Weights of a small audio embedding model.
Model: waveform 16khz input, norm batchnorm, activation leaky_relu, widths [192].
Training: normuon at rate 0.015, 14700 steps, batches of 256.
Data: trained on acted Russian speech (Dusha), 26041 training examples.
Rows from block 9, named by matrix and row number. Each number is 128 + 32 x the weight over its row's rms, rounded and kept within 0 to 255. All counts start at 0. After the name is the row's rms in percent of the matrix's.
# conv: pointwise conv (model.blocks.9.conv.weight, 192x192x1), inputs 64-127
conv.86 103 [108 145  86 134 138 162  91 203 113 151 124 159  97 137 154 158 108 133  84  89 102 118 150 143 209 115 101 178  74 120 170 123  89 148 142 133 118 149 188 106 143 126  90 115 117  91  61 144 110 134 199 174  75 127 109 141 103  79 154  96 122 188 146  67]
conv.87 098 [116 143 113 120  72 114  79  97 113  93 155 139 128  86  90 126 124 118 126 177 127 125 130 107 139 111 155 101 144 136 108  87 111 107 106 161 100 111 121 143 110 132 149 178 106 163  66 180 122 106 167 181 174  65 150 122 122 134 115 120  81 117 121  79]
conv.88 102 [183 131 138 101 167 137 164 141 118 159  97 112 132 165 165 114 134 107 133  79 160  83 139 127 122 101 106 121 144 148 120  96 108 104 158  66 125 109 130 127 146 166 167 114 163 131 151 177 161 204 182 144 157  75 100 112 117 125 131 101 163  97  96 114]
conv.89 099 [105 142 161 165 128 110  59 127 117 111  94 101 141 123 103 152 150 133 193  91 117 115  99 131 121 103 119 141 154 101 160  68 109 104 129  55 203 130 176 105 158  85 129 133 111  77 164 100 122 121 135 120 137 140 118 132 130 125 142 104 166 124 134 140]
conv.90 090 [104 211 119 150 173 107 116 141 145  77 146 144 104 188 128 118  96 167 124 112 180  99  75 142 122 158 149 141 147 146 144 210 152 127  70 135 201  58  76 143 118  85 117 158  98 111 110 172 119 133 143 137 151  80 160 167 137 126 108 129 117 106 108 119]
conv.91 098 [139 102 156  93 170 169 158 152 144 111  64  93 146  81 101 115 121 143 200  88 162 133 127 138 110 108 123 126 117 122  47 102 106 140  99 181 130 121 128 105 147 159  98 129 177 151 186  78 107 125  64 138 121  76 129  90  89 139 144 106  77 124 124 155]
conv.92 096 [139 149 130 183 130 125 135 188 123 168 120 147 160 109 160 117 131 118  80  94 103  83 126  87 117  74 104 100  93 121 142 138 123 194 145 135 100 113 130 172 147 115  86 133 128 114 139 131 158  87 148 137  82 134 116  71 167 119 145 134 142 106 150  65]
conv.93 097 [105 194 119 187  98 146 119 121 132 138 106 111 133 135  80 108 119 148 138 182 129 111 146 180 125 115 176  95 174 125 161 169 170 159 147 125 163 173 134 141 124  80 121 132  92  77 178 137 159 178 135 100 112 102 149 127 164 101 219 166 134 185 102 111]
conv.94 103 [ 98 113 131 121 102 100  99 118  94 110 164 157 112 136 164 175 169 131 129 107 138 112 103 150 113 142 112 109  95 134 101  81 177 148 137 111  82 144 126 167  59 115 106  83 124  83  79 117 144 108 133  78  93 116 142 129 167 115 104 101  91 142 105 158]
conv.95 103 [114 125 199 147 119 115 124  99 139 129 154 101  99  95  88 169  97 127 126 152 129 129  93 120 155 123  82 126 129 136  80 130 144 139 126 162 147 112 225 139  86 182 143  99 136 110 128 137 111 130 168 112 153 113  93  79 161 129 110  76 105 198 131 153]
conv.96 100 [147 111 125 111  90 123  80 159 165 190 149 128  98 116 117 133 105 153 214 129 110 112 109 101 111 140 104  84 135  91 114 136 123 105 135  95 160 149  91 116 129 114 186 129 126 152 149 108 143 187 133 125 126  98 123 165 163  62 127 158 144 104 133 113]
conv.97 100 [125  98 158 110 112  92 131 101 122 131 134 114 141  94 119 120 157 115 135 128 119 108 102 186 171 101 141 125 113 153 187 105  90 143 141 107 125 138  92 149  82  80 134 166  96  96 150 218 131 139 127 131 149  92 148  99 125 100 153 112 199  98 140  88]
conv.98 090 [139 154 161 113 144  41 120  90 134 163 139  84  80 120  83 148 109 164 124 129 175 123  76 172  91 169 176 102 147 141  93 120 141  79 112 140  80 148 119  87  92 149 113 201  69  97 124 147 145 117 102 116 138  70 105 118 143 136 141 152 170 113  60 111]
conv.99 102 [175 121 129 112 128 111 116 118 127 144 142 161 147  95 100 139 116 124 115 153 209 115 126 153 124  86 142 151  86 125 100 106 151  63 112 125  36  80 108 123 106 157 157 148 107 112 189 129 172  65 108 116 128 145  98 141  96 122 112 151 155  91 129  85]
conv.100 103 [ 79 152  88  88  96 179 105 199 148  92  61 145 147 110 115 141 115 111 105 138 145 183  71  84 195 100  67  90 179  72 165 149  98 128 107 127 126 133  95 144 142 109 142 120 161 173 107 104  73 119 116 148 151 174  57 125 142 162 167 141 149 118 128 179]
conv.101 097 [159 103  94 102 144 137 136 194  98  99 129 147 161 127 174  81  86 118 104 132 173  99 108  88 144 175 131 104 101 153  73 131 162 110 159 168  95 125 175  97  96  58 154 107 222  78 104  89 145 108  98 108 169 139 193 142 168 144 138 135 123 115 149 121]
conv.102 096 [140 137 109  91  87 181 127 135  86 154 176 122 101  86  84 187 141 113 172 130 146 113 140 181 148 116 151 143 103 106 125 143 132  97 154 126 142 148 144 125 147 118 152 117 143 112 214 128 183 120 100 126 120  85 150 101 111 156 152  99  84 119 151 152]
conv.103 109 [150  85 182 116 116 147 102 166 171  93  99 137 145 108 122 121  89 182 147 137  80  83 109 143 118 152 113 198 157 128 134  27  77 151 139 132 150  81  91 140  92 183 105 138 190 112 127 147 114 188 183 118 132 148 157 148 125 120 162 134 107 106 143  67]
conv.104 097 [ 95 110 101 105 135 128 151  89 156 126 121 124 155 100  81 102 121 162  92 149  78  71  94 166 183  98 171  77 124 131  83 112 122  97 124 111 199 121 134 135 127 112 130 134 145 106 162 141 165 122 153  65  89 141 153 163 141 133 166 163 209 101 148 144]
conv.105 099 [168 129 161 153 154 121 117 108 103 142  81 114 128 115 116 161 132 142  97 200 135  96 128 112 115 190 136 113 122 140 113  74 169  54 110 117 122 139 117 170  90 186 110 132 135 142 139 101 135 101 173  80 160  86 110 151 108 173 156 177  83  75 118 105]
conv.106 103 [126 124 122 124 163 170 116 150 106 121 113 110 153 116 137  85 125 108  92 137 130  89 130  96 149 177  82 123 100 126 162 148 192 103 115  56 186 136 104 167 106 113 117  76  95 166 165 163 149 210 169 132 164 125  81 189 147 103 138  98 123 140 115 144]
conv.107 099 [144 184 122 144 106 150 154 127 163 173 163 128 121 229 127 111 181 147 179 158  99 107 118 119 161 140 114 131 137 151  90  96 113  97  93 158 145 201 149 132  87 147 146 146  64 124  87 167 191 124 119 145 145 125 174 168 105 127 120  63 198 115  95  93]
conv.108 100 [150 150 151 172  69 123 125 162 194  97 144 115  95 107 146  99 145 103 155 112 114 120 140  79 142 119 155 142 249  96  99  71 132  93 136 131 141 150 132 158 173 133  88 137  88 165 156 147  80  80 106 106  46  95 133 114 115 168 157 161 106 150 151  62]
conv.109 097 [166 111 128  96 156 147 109 193 205  92 160 143 103 125  99 111 150 118 103 195 143 126  77 122  69 169 100 125 118 134 192 142 133 127 182 169 186 175 218 179 143 169  71 158 157 100 100 129 132 131 180 103 197 129 144 105 122 114 108 133 113 135 119 138]
conv.110 101 [ 72 107 173 180  89 106  63 134 115  94 121 164 110 132 154 136  81 121 164 126 126 149 129 105 129 138 172 209  80 147  98 164 122  62 156  73  88 140 142 142 138 101 130 103 136 105  68 130 126 152  88  95 122 120 155 100 179 126 102 133  94 135 131 128]
conv.111 104 [113 163 133 104 111 191 136 138 118 142 140 146 138 121 116 144 107  44 166  84 132  78 134 143 115  90 132 104 129 119  87 111 168 113 152  78 114 152 101 132 165 116  84 157 101 102 101 160 101 138 136 131 142 175 124 157 116 174 146 144  95  75  52 143]
conv.112 100 [107 127 106 157  78 132  92 152 122 129  98 122 121 107 173 126 139 100 132  71 162 127 106 156 163  97 122 113 117 170  64 169  86 101 157  80 161  78 147 123 102 192 181 113 168 129 190 133 120  92 123 103 142 183 122 124 166 101 102 123  93  84 141 180]
conv.113 096 [132 177  98  84  99 114 116 140 133  90 175 169 145 103  88 196 142 150  91  94 133 125 155 118  99 103 170  83 176  77 132  82  95  81 138 128 123 222 160 115 144  97 115 123  82 150 144 159  96  80 139  91 128  84 144 108 192 122 130 134  85 191 137 147]
conv.114 095 [140  63  67 126  83 133 139 117 166  96 126 107 113 164  92 148 167 112 155 146 100  85 141 157 165  95 157 133 151 142  99 116 130 108  71 130 126 143 147 110  68 103 181  93  93 119 193 132 117 109  90  97  90 184 154  88 135 126 144  97  83 118 171 109]
conv.115 098 [ 32 119  95 184 107 150 129 123 120 165 128 126 115  89 141 147  54  89 167  39 154 116 135 110 183  99 163 157 101 154  74 134 132 103 115 140 129 131 150 139 179  53 113 143  81  69 124 108 128 113 104 174 127 184 207 122  85 168  91 203 135 131 167  99]
conv.116 101 [153 142 115  67 125 146 114 103  69 142 115 130 141  36 109  99 127 152 196 148  70 139 111 127  69 120 110 192 104 123  72 131 114 115  91  67 114  91 147 143 183 123  85 130 122  94 136 102 130 157  95  97 111 162  98 128 113 105 171 120 119 165 138 131]
conv.117 095 [148 120 104 133 145 158  93 146  79  58 146 207 161 115 143 152 111  86 161 143 130 142 168 155 113 150 123 125 171 116 136 144 164 154 144 147 119 143 112 154 115  94  86 171 195 168 186 115  95 166 137 122  73 111 154 149 148 188 161  92  99  66 135 141]
conv.118 101 [ 92 131 110  54 127 185 139 100 101 219 126 215 173 217 175  98 131 148 117 131 174 108 114 141  92 121 173 132 100 132 109  96  89 126 171 109  70 166 122 139 151 149 129 126 128 177 176  72 138 140 215 155 126 166 176 161 132 111 104 142 120 137 132 110]
conv.119 105 [168 147 194  93 171 121 231 126 151 147 113 121 131  44 151  81 153 116  94  57  85 103 138 158 130 127 131 166 104 100 141 108 117 131 105 139  93 157 128 137 121 107 162 161 144 122 105 127 131 109 105 126  77 212 163 123 129 115 120 100 108 134  90 108]
conv.120 097 [ 72  97 121 122  99 121 182  99 116 126 133 148 142 112 108 121  87 112  98 163 110 131 193 156 167  79 169 110 171 146 208  77 154 111 103 144 124 127 124 136 207 131 126  92 125 109  94  85 104 142 128  71  99 118 144 111  85 113  91 146  57  90  74 140]
conv.121 104 [118 144 132 115 156 141  48 154 168  42 145  99  86 150 144 139 118 101 118 202 103 148 107 147 136 159  92  84 158  71 203 220 133  96 146 137 214 102 146  78 137  54 138 135 158  99  46 117 126 115 108 100 140 138 105  85 148 125 103 188 151 106 144  74]
conv.122 103 [109  81  94  96 149  73 139 172 131 132 156 142 131  94 172 109  96  62 175 103 146 148 163 143 144  72 153 173 139 102 124 138 142  89 132 112 123 155 126 126  55 104  97 127 156 150 106  96 122 165  72 116 125 128  88 104 178 122 161  78 100 109 221 203]
conv.123 105 [194 119 156 124 158 106 165 155 104 147 128 145 131 120 229 157 134 141 132 119 153 121 122  87 128 193 121 144 118 135 146 153 166 140 132 135  82 139 169 114  66 118  69 105 116 159  96 135  60 129  59 139 168 168 150 175 134 132 140 103  84 109 144  92]
conv.124 099 [ 87 117 130 110 150 185 128 124  39 167 155 175 152 139 156 190 148 119 155 138 131 141 108 138  96 105 141  60 130 116  81 133  88  79 196  72 140 179 104 113 161 109 101 159 150 152 103 145 154  98  96 148 124 167  98 129 167 159 152 147 138 164 164 110]
conv.125 098 [135 140 184 136 128 144 129 164  49 131 144  76 114 137 136 124  97 158 166 136 133  91 186 137 142 161  97 165 183 128 164 112 117 164 136 171 255 146 107  99 126 157 116 102 158 173 157 131  74 130 174 124 129 108 116 102 176 107  97 108 128  81  64 123]
conv.126 099 [ 92 137 153 122 166 127  61 133 142 135 145  71  96 161 133  83 176 182  99 171 116 106  91 133 147 126 190 132 171 139 102 136 138 151 104  97 132 137 103 146 122 137 104 138 116 109 140 176  96 174 151 152 125 183  80 108 149 142  99 124  91  55 151  85]
conv.127 096 [173 102 135  68 103 141 119 122  88 130 108 102 114 146 116 147 138 114 106 123 185 146 112 124 170 119 138 112 116 103 102 153  88 115 162 141 109 123 101 109 143 204 137 200 109 123 101 105 138 118 159 126  80 143 165  59 116 125 126  94 166 132 126 178]
conv.128 098 [ 95  99 173 136 173 120  89 141 105 120 128 136 172  89 143 109 156  86 104 103 106 130 146 148 159 165 109 121 130  97 134 133 114 188  86 118 131 100 150 180 120 100  85 119 149 107  94 138 145 117 150  69 159 152 122 114 115 111  83 133 146  79 168  90]
conv.129 098 [131 162 160 114  83 146  90 155 158 122 142 117  64  95 124 129 115 175 128 141 162 137 154 173  85 123 160  87 138 175 133 123 197 149  92  70 155  77 173 111 147 121  82 151 137 151  74 154  96  95 143 106 125 132 207 126 107 100 164 113 140 127 117 136]
conv.130 099 [146  94 130 182 133 139 151 137 154 157 130  84 167 157 168 160  90 105 105 118 202 122  92 100  70 102 105 104 159  95  94  72 157 112 136 135 101  92 191 122 132 171 121 116 177  83 116 150 111 175 146 160 107 137 174 144 161 189 137 173 123 139 137 167]
conv.131 101 [164  88 183 166 140 142 118  90 100 205 181  96  99 152 121 125  93 150  81 100 108 116 107  96 102  65 179 143 131 132 147 106 118 153 168 168 147 152 114 131 115 138 107 183 175 133 108 123  87 110 185 170 123  98 118  59 135  80 110  35 101 129 162 103]
conv.132 109 [165 121 173 132 133  95 149 169 120 109 148 150 147 133 185 170 162 132 143 111 130 135 162  86  84 111 152 112 103 124 147  88 128 152  99  60 156  97  70 186  87 102 104 112  54 151 151 160 130 114 121 153 159 123  97 179 136 145 102 103 177  88 118  90]
conv.133 108 [222  67 110 140 126  42 139 123 184  66 120  91 127 121  81 119 154 123 132 103 104  85 141 143 126 114 119 137 129 135  74 130 145  87 129  73  96  89  83 112 103 104 167 123 109 165 197 154 105 148 116 127 149 134 103 135 175  93 133  97 106  64 141 141]
conv.134 098 [144 151 160 113 166  81 146 114 169 122 102 130 138 135 159 139 141 147 157 134 100 138  86  74 108 158 182 152 175 136 129 163 107 170 151 172 102 178 136 154 124 138 141  98  31 138 107 125 106 177 179 146 150 113 118  81 169  86 128 125 175 125 163 138]
conv.135 101 [104 117 109 133 114 143 161 135 112 131 113 116 138 111 106 211 164 116 127 131 163  71 132 116  70 135 113  86 129 196 168  96  94 154 128  83 157 106  84 135 127 134 150 100 130 173 209  84 134 113 166 130 125 133  97 121 157 127 110 156 109 109  91 130]
conv.136 099 [150 106  77  90 125 158 107 140 124 154 122 105 120 185 114  88  88 146 169 110 142 103 120 154 135 129 167  92  30 101 136 106 135 126 154 114 164 118  96 117 210 138 134 153 129  62 134 159 186 192 165  83 114 108  89 160 109  84 133 127 140 130  44 162]
conv.137 098 [137 255 108 140  88  88 141 175  81 123 165 143 113 126 174 108 142  72 139 147 163  44 117 118 132 128 159  96 152 102 119 115  75  39 127 125 122 162 142 138 163  96 126 187  75 151 119 149  81 138 150 160 151  85 113  95 210 134 167 229 144 138 131 122]
conv.138 095 [ 90 143 108 154 124 146 137 146 133 156 185 134  49 103 106 121 155 115 155 119 106  84  84 136 118 121 130 109 100 154 179 133  85 174 109 138 158 111 129 148 140 146 169  86 128 104 126 135 123  76 187 147  96 109  97 132 197 132 156  96 143 127 111 117]
conv.139 105 [163 119 114  77 150 147 108  98 142 139  59 136  97 127 171 140 198  90 111 115 187  57  85 158 119 129 105 119 140 182 169  80  98  88 136  85 156 186  87 172 176 126 145 125  70 146  82 101 135 136 169  99 187  95 148 164 118 100 105 102 158  93 125 136]
conv.140 102 [135 142  68 104 107 112 130 183 128  95 140 141  69 112 110 150 199 133 135 126 137 148  72 134 142 126 112 194 166 100 154 115  84 112  98 161  84 120 139  81 150 116 145 183 134 146  95 141  48 155 171 135 175 131 107  95 151 149 131 166 184 141 156 105]
conv.141 099 [186 105 163  62  93 164 107  96 172 139 123  92 120 127 160  89 146 163 120 113 179 191 180  99 148  91 125 118 104 101 197 125  65 119  90 116 138 145 105 119 193 172 119 156 152 127 189 159 114 170 129  99  95  91  72 110 129 177 110  98 137  92 136 149]
conv.142 100 [181 128 161 105 187 122 200 141 149 120 145 144  62 132 151 127 118 140  67 129  85 125  80  84 120 137 113 137  84  92 114 153 161 116 168 111 106 140 128 135  94 125  77 123 135 162 122 163 197 180 159 115 144 124 141  88 129 127  98 106  89 177 181 112]
conv.143 099 [117  69 151 128 117  63 137 113 127 143 159 160 173 104 110 108 136  82 193  62 159 100 204 152 126 110 182 148  98 154 158  87 146 157 117  90 108 146 116 126 141 122 136 137 154 180 122 102 119 153 138 114  71 126 118 122 153  85 122 145 164 125 101 127]
conv.144 107 [115 150 168 156 105 120 161  97 132 153 139 136 164 115 166  94 145 141 129  97 110  83 164 105 108 104 116 186 134 113  84  94  92 140 143 139  91 129 141 123 108 110  71  89 115 109  84 104 158 153 219 104 119  99 181 119 167 138 131 115  85 166 171 109]
conv.145 094 [168 136  92 143 116 102 150  91 141 135 154 145 131 143 156  88 163 194 137 107 154 129 154 112 157 145 167 107 174 112 135 180 110 156  86 152 114 186 179 101 122 212 108 164 143 138 145 130 110 119 134 137 119 163 156 190  78 113 153 149 169 130 187 187]
conv.146 105 [ 70 129  80 160  99  99 112 115 112  80 123 134 123 142 153 109  87 132 108 179 179  91  80 139 117  84 101 144 180 139 109  92 108 150  97 135 119 126 109 148 105 130 101 113 156 102  92 141 187 129 116 145 125 125 198  99 102  91 101  98 145 115 120 103]
conv.147 099 [106 130 101 137  61 208 157  98 113 108 109  92 151 149 146 102  86 141 116  69 121 133  94 140 150 156 128 151 101 120 129  70 151 145  72  77 128 133 133 122 153  86 110 165 146 141 148 128  72 104 106 109  96 140 106 129 116 185 206 135 108 124 157 142]
conv.148 096 [ 83 101  81 112 109  96  97 117 143 117  32 111 135 105  90 172 125 137 145 159 152 127 131  95 133  89  98 165 142 147  98  80 191 131 138 129 120 118 124  86 110  51 124 146  61 112 153  69 152 127 118 166 176 154 106 131 103 127 127 128  95 143 106 160]
conv.149 101 [103 144 100 159 178  94  98 187 164 163 123 109 149 103 107  89  83 172  67 180 143 118 133 117 134 125 184 123 127 128  39 115 107 122  78 128 145 133  72 106 113 127 130 114 137  80 128 101 144  87 185 135 122 157 128 142 156  86  85 152  37  45 148  93]
conv.150 100 [151 128 116 137 188 132 137 164 130 161 161 121 144 172  96 159 188 133  93 147 126  84 118 140 121 153 178 132 170 120 150 158 144 128 121  98 155 139 126 173  96 112 163 144 133 214 145 101 142 164  81 142 170 106 107 200 138 129 164 175 152 120 135 124]
conv.151 102 [167 125 152 161 142 137 108 128 114 149 145 111 178 103  99 105 191 163  28 125 127 159 149  98 104 112 118 126 139 129  98 103 113 135 157 122 175 157 141 141 195  64  66  89 175 177 112 128 142  99 112 141 219 108 129  87 118 152  98 107 136  34 113 109]
conv.152 097 [111 142 152 102  83  95 161 161 131 110 167 117 148 134 143  68 165 167 105  97 106 123 143 174  95 107 124 114 144 109 135  90  98  94 104 137 132 113 117 113 203 143 194  79 135 205 177  76 107 115 131 129 126  99  71  72 107  92 134  80 185  73 132  89]
conv.153 100 [133 124  91 169 160 111 145 110  74 132 173 177 186 200 136 156 140 110 120 129  98 147 112 135 138  96 136 107 170 177 128 113 127 119 160 114 182  76  87 111  99 110 133  88 121 167 166  99 130 124 159 120 155 139 151 132 116 167 138 155 113 106 153 134]
conv.154 102 [117 105 101 118 135 158  59 138 133 119 137  82 111 173 161 123 133 163 122 129 153 142  45 159  88 151 128 123 102  82 123 131 144  87  90  98  95 123 124 155 127 161  86 168 116  82 122 103 159 127 102  71 117 135 152 147 155 164 136 149 123 127 151  92]
conv.155 099 [128 105 124 126 154 114 126 147 127 137 113 120 165 124  88 195 150 125 118 119 112  80 137 130 148 126 124 167  97 155  84 152 114 103 135 124  78 102  83 140  96 169 140 134 122 178 154 133 109  65 101 113  67 157 132  70  62  77 161 159 134 154 106  97]
conv.156 098 [226 108  38 141 102 143 111 144 137 188  73 127 135 116 166  66 182 151 131 132 108 157  74 105 178 172 113 148 104 135 127 113 141 104 145 127 163 103  89 111 189 116 164 105 167  82  83 124 124 165  65 181 174 100 133 163 152 196 167 175 138 135 109 126]
conv.157 105 [117 109 129 157 160 188 158  77  88 128 124  92  91  60 141 162 112 143 124 148 152 152 138 110 105 136 143 191 107  95 157 133 145 173 141 131 121  57  80 118 116  76 156 165  94 150 125  98 162 168  53 127 177 148 130 172 114  80 136 130 104  78 129  96]
conv.158 105 [133 147 116 136 156 125 105 147  96 140 180 150 143 156 126  82 100  84 151 144 140 134 128 105 122  96 101 164 171 153 154 121 118 136 161 127 143  95 143 145 128 106 103 140 168 233 115 154 142 136 136 128 104  98 100 161 103 124 125 197 138  93 175 177]
conv.159 097 [152 123 208 141 128 157 157 132 136 159  96 148 178 148  69 125  95 154  92  90 120 108 125  94 126 122  70 120 125 184 146 140  96 156  85 176 140 117 218 119 118 121 123 144  76 115 138  87 182 151 152 100 114  92 121 124 157 182 139 109 148 104 102 100]
conv.160 095 [ 93 153 124 135 133 142 159  72  97 152 128  95 138 123 115 107 157 178 138 116 143 193 155 165 126 126 141  88 176 107  98 133  98 114 182 182  98 112 141  78 159 134 172 163 118 184  83 107 108 155 107 112 167 176 161 100 211 160 171 210 134 119  85  58]
conv.161 100 [109 100 119  94  73 135 144 134 152 110 129 106  78 149  93 128  89 142 159  98 108 139 102 114 114 163 145 133 116  70 147  92 160 133  89 172 129 109 150 129 148  63  99 178 160 129 100 154 132 155  82  93 108 127 176 117 144 143 146  86  92 103 162 113]
conv.162 103 [200 122 148 124 224 106  72  99 139 144 128 104 112 146 166 171 111  95 133 122 133 208 142 114 143 102 125 155 120 169 170 134 187 111 103 166 128 133 147 147 130 137 104 160  87 154 132 107 138  64  45 136 100 137 175  93 109  93 127 114  74 137 144 135]
conv.163 108 [134  85 147 211 175 115 110 161 136 135  85 122  67 142 137 141 108 117 105 149 157  92 100 121  98 140 150 206  98 133 135 103 113  67  97 129 103 162 184 108 126 138 184  96 159 114 144 165 110 181 168 129 157 159 165 101  98 123  95 153 104 132 120  70]
conv.164 096 [145 119 163 143  99 170 107 166 137  89 101 121 142 140 187  81 174 137 126 144 184 111  95 147  85 130 123 124 126 160 124  96 128 134 135 101 101 140  94 159 174  88  86 141 171 100 127  98 125  85 169 145 135 135 191 114 167 195  72 165  97 116 118  78]
conv.165 106 [134 110  92 172 189 102  84 162 164 170 139 129 122 130 142 107  98 145  95  57 168 165 167  85 111 111 138 116 144 124  68  81 143 121 163  78 163 133  87 127  54 178  93 123 108 149 160 157 175 102 109 114 168 113 119  98 142 174 195  95 168  85 154 162]
conv.166 098 [115 115 145 116 109 122 122  77 130 132 164 132  90 114  95 176 139 127 176 191 203 165 157 114 132 132 141  73 117 170  90  89 173  73  82 158 122 149  87 149 147 159 135 136 118 112 101  77 101 176  88 158 123 101 175 136 118 135  82 138 109 162 100  74]
conv.167 102 [170 206 136 126 123 113 102  89 119 100 110 125 165 156 143 115  98 136 147 141 123 145 162 148 167 156 154 131 122 136 156 202  87 158 191 194 142 121  97 116 140 168 153 111 165 102 145 135 120 124 116 143 125 171 139 158 142 108 115 163 151 143 102 125]
conv.168 103 [128  89 126 137 117 129 158 111 165 124 128 113 130 142 151 156  68 114 165 116 175 124 144 108  76 147  77 120 114 117 128  94 155 115  46 117 110 131  83 211 124 124  90 126 148  92 152 147 165 156 122 131 104 138 165 157 162 118 143 104 138  66 143 133]
conv.169 100 [124 111 139 101 115 182 131 150 143 130 138 160  99  93 113 130 111  99  72 165 132  88 102 118 143  74 168 169 137 122 131  69  69 138 164 111 131  95 137 119 107 108 211 138 138 147  97 106 109 108  98 147  95  82 129 163  85 195 166 127 124  94 147 155]
conv.170 109 [ 82 166 120 165 132 128 133 139 122  88  95 174 148  91 105 126 108 135  77 120 118 118 182 104  88  88  96 110  89 144 100 122  99 110 141 195 186 167 120 130 116 163 149 115 107 108 125 153  65 204 113 156 122 150 127 179 144 120 111 106  71 211 140 109]
conv.171 107 [141 106 110 100 118 119 105 144 108 116 128  95  96  87 121 158 102 204 222 146  91 129 102 100 160 123 103  86 163 135 106  66 148 114 126 117 127 162 165 154 151 141 188 101 128 109 137 149 166 131 129 182 137 149  90  94 177 169 107 136 161 145 156 142]
conv.172 103 [112 152  88 137 134 198  86 114 150 142  51 136 112 119  77 171 110 118 111 134 122  98 134 143 183 210 105 125  80 136 101 110 156 104 148 110 162  93  99 127 111 166 168 174  78 120 133 158  90 125 150 136 188  83 145 159 114 156 130  85  98 207  87  97]
conv.173 102 [128 131  62 133 132  99 103 163  93 191 121  91 144 117  98 152 141  93 182 140 154 101  73  91  89 137 137 121  78 105 108 145  98 136 125 142  82 131 133 145 150 151 175 147 147 143  71 125 198 146 154 174  94 126 155 106 187  88 160 106  93 144 167 102]
conv.174 105 [146  97 144 135 111 122 117 202  99 137 157 133  97 191 191 139 184 148 181 134 148 137  95 101 145 183 110 133  96 115  87 111 149 111 143 158 127 147 140 151 140 173 104 120 141 103  75 153 163 165 107 139 225  73 130 221 144 105 158 101 174 110 164 145]
conv.175 096 [120 170 114 129  97 109 140  97 131 101 118 124 109 160 139 101 119 139 137 125 153 134 113 149 118  89  84 140 116 132 129 106 136  87 102  75  94 145 124 201 168  83 131 140 113 145  84 175  82 109 136 141 159 220 181 157 115 147 132 140 188  79 106 111]
conv.176 107 [133 125 102 130 150 128  69 190 113  63 142 130 126 119 195  82 135 143 179  99 107  96 126 124 113 167 100 125 176 134  95 100  76 120  89 156 162 198 136  99 154 120 173 100 118 165 102 128 102 110 133 115 149  76 132 158 102 133 118 122 134 117  58 142]
conv.177 099 [129 112 145 138 152  97 184 139 152 113 147 120  90 111 134  53 131 150 112  67 160 169 196 145 132  97 176 190  95 135 130 107 193 109  82 104 137  54 130 180 153 140  82 174 131 164 175 170 109  64 151 147 104  74  96 136 127 160 162 195  93  72 127 149]
conv.178 105 [197 116  64 133 115 142 147 193 145 126 192 123 118 115 105 131 156 117 131 117 109 221  85 126 116 123 192 153 108 125 118 163 117 128 187 137  91 158 128 117 148 135  80 204  96 148 122 143 134 111 115 103 133 109 168 125 160 118 166 139  90 111 131 105]
conv.179 095 [ 86 140 134 123 136  76 169 167  97 181  79 102 135  96 176 153  80 186 122 178 106 108 137 170 150 116 180  60  82 127 118 111  95 109 135 133 145 120 114 153 157 144 144 176 100 128 100 124 105 130 144 114  72 134 115  99 138 165 125 109  61 127 139  86]
conv.180 091 [ 76  76  83 138 132 152  94 111  86 165 106 181 105 129  98  75 145 122 136 131 147 111 129 114 138 108 134  80  79 148 140 154 172  79 140 143  93 109 166 156 216 197  99 118 138 133 124 166 164  66  68 125  65 146 176 165 120 140 161 159 113 112 154 152]
conv.181 098 [123 194  62 108  96 168 118 153 124 105 144 129  79 161 137 145 150 145 120  98 162 168 108 137  84  71 128 168 170 138 109 104 201 115 126 142 136 172 152 134 111 136  54 104 137 153 124  76 152 154  99 122 152 117  76  97 109 128 110 147  89 144 122 126]
conv.182 094 [127 163 120 126 163 111 101 133  86 102 100 130  55 131 115  82 204  89 142 204  67 127 154  98  79 109 149 118 162 100  95 115  93 128 156  65 161  64 161 114 170 110 161 190  64 150 174 147  90 110 138 152 121  89  91  44 172 128 161 147 123  61 121 129]
conv.183 093 [ 98 135 125 133  67 175 145  92 160 122 161 141  88 134  63 166  92 151 142 192 170 115 160 177  93 113  98 100  96 110 152 120  69  94 139 144 139 101 106 187 114 126 186 141 146 154 126 110 145 125 157 113 109 104 127 119 117 183 151 131 182 145 128 114]
conv.184 100 [138 106 146 127 113 116 113 132 115  91 152 134 105 130 148 161 145 141 143 132 120 210 135  86 130 110 172 176  88 100  73 122 171 145 102  70 101  66 171 131 131 142 137 140  73 165 160 134  70 124 133 210 141  87 160  61 146 116 138  73 125  91 193  59]
conv.185 099 [ 68 130 139 124 102 157 101 128  34 107 182 200 167  87 126  88 133 148 173 136 193 129 112  33 123 126  89 118 153 150  98 110 147  76 109  98  92 164 152 125 127 133 143 100 111 137 146 153  97 150 116 167 174 108 129 121  81 120 144 145  84 136 175 130]
conv.186 100 [156 154 150  97 212  93  97 150 181 113  91 105 186 145 114 158 125 174 160 114 126  92  82 112 131  95 142 109 133 104 122  89 134  93  86 142 115  94  90 124 112 166  84  92 182 143 169 133 149 161 136 135 145  82 168  89 139 113 119 159 107 168 194 155]
conv.187 096 [141 119 161 134 123 155  92 106 153 173 116 172 105  99 107 215 122 141 109 129 139 106  92  87  56 138 137 162  99 100 131 102 130 149 167  45 177 122  65 156 120 150 141 163 129  97 150 155 104 125 126 131 121 128 131 151 174 113 150  99 140 134 165 133]
conv.188 101 [114 114  91 159 113 162 160 142  97 137 101 138  87  84 183 120 116  86 161  98  92 105 135 197 201 108 106 107 147 166 158 129 160 121 128 135 127  86 120 156 141 109 130 159 147 104 126 131 140 169  94 128 186 129 144 109  73 111 132 127 145 110 148 128]
conv.189 105 [187  99  97 166  89  96 115 143 126 130  87 164 149  59 129 130  84 163 148 176 138 180  86 161 166 129 121 181 139 108 179 123 158 143 149 201 105 104 117  57 125  77 138  73 143 160 116 121 101 144 128 154 175  95 113 128 122 151  98 108 157 128 160 107]
conv.190 102 [ 48 158  66 128 155 148 160  52 192 155 124 142  78 116 181 105 129 119  64 149  96 150 125 154  63 141  83 121  46 136  67  93 122 108 152 132 134 112  91  58 163 174 181 138 109 167 131 105 128 131 106 129 101 145 122 101 124 191 118 196 168 121 134 117]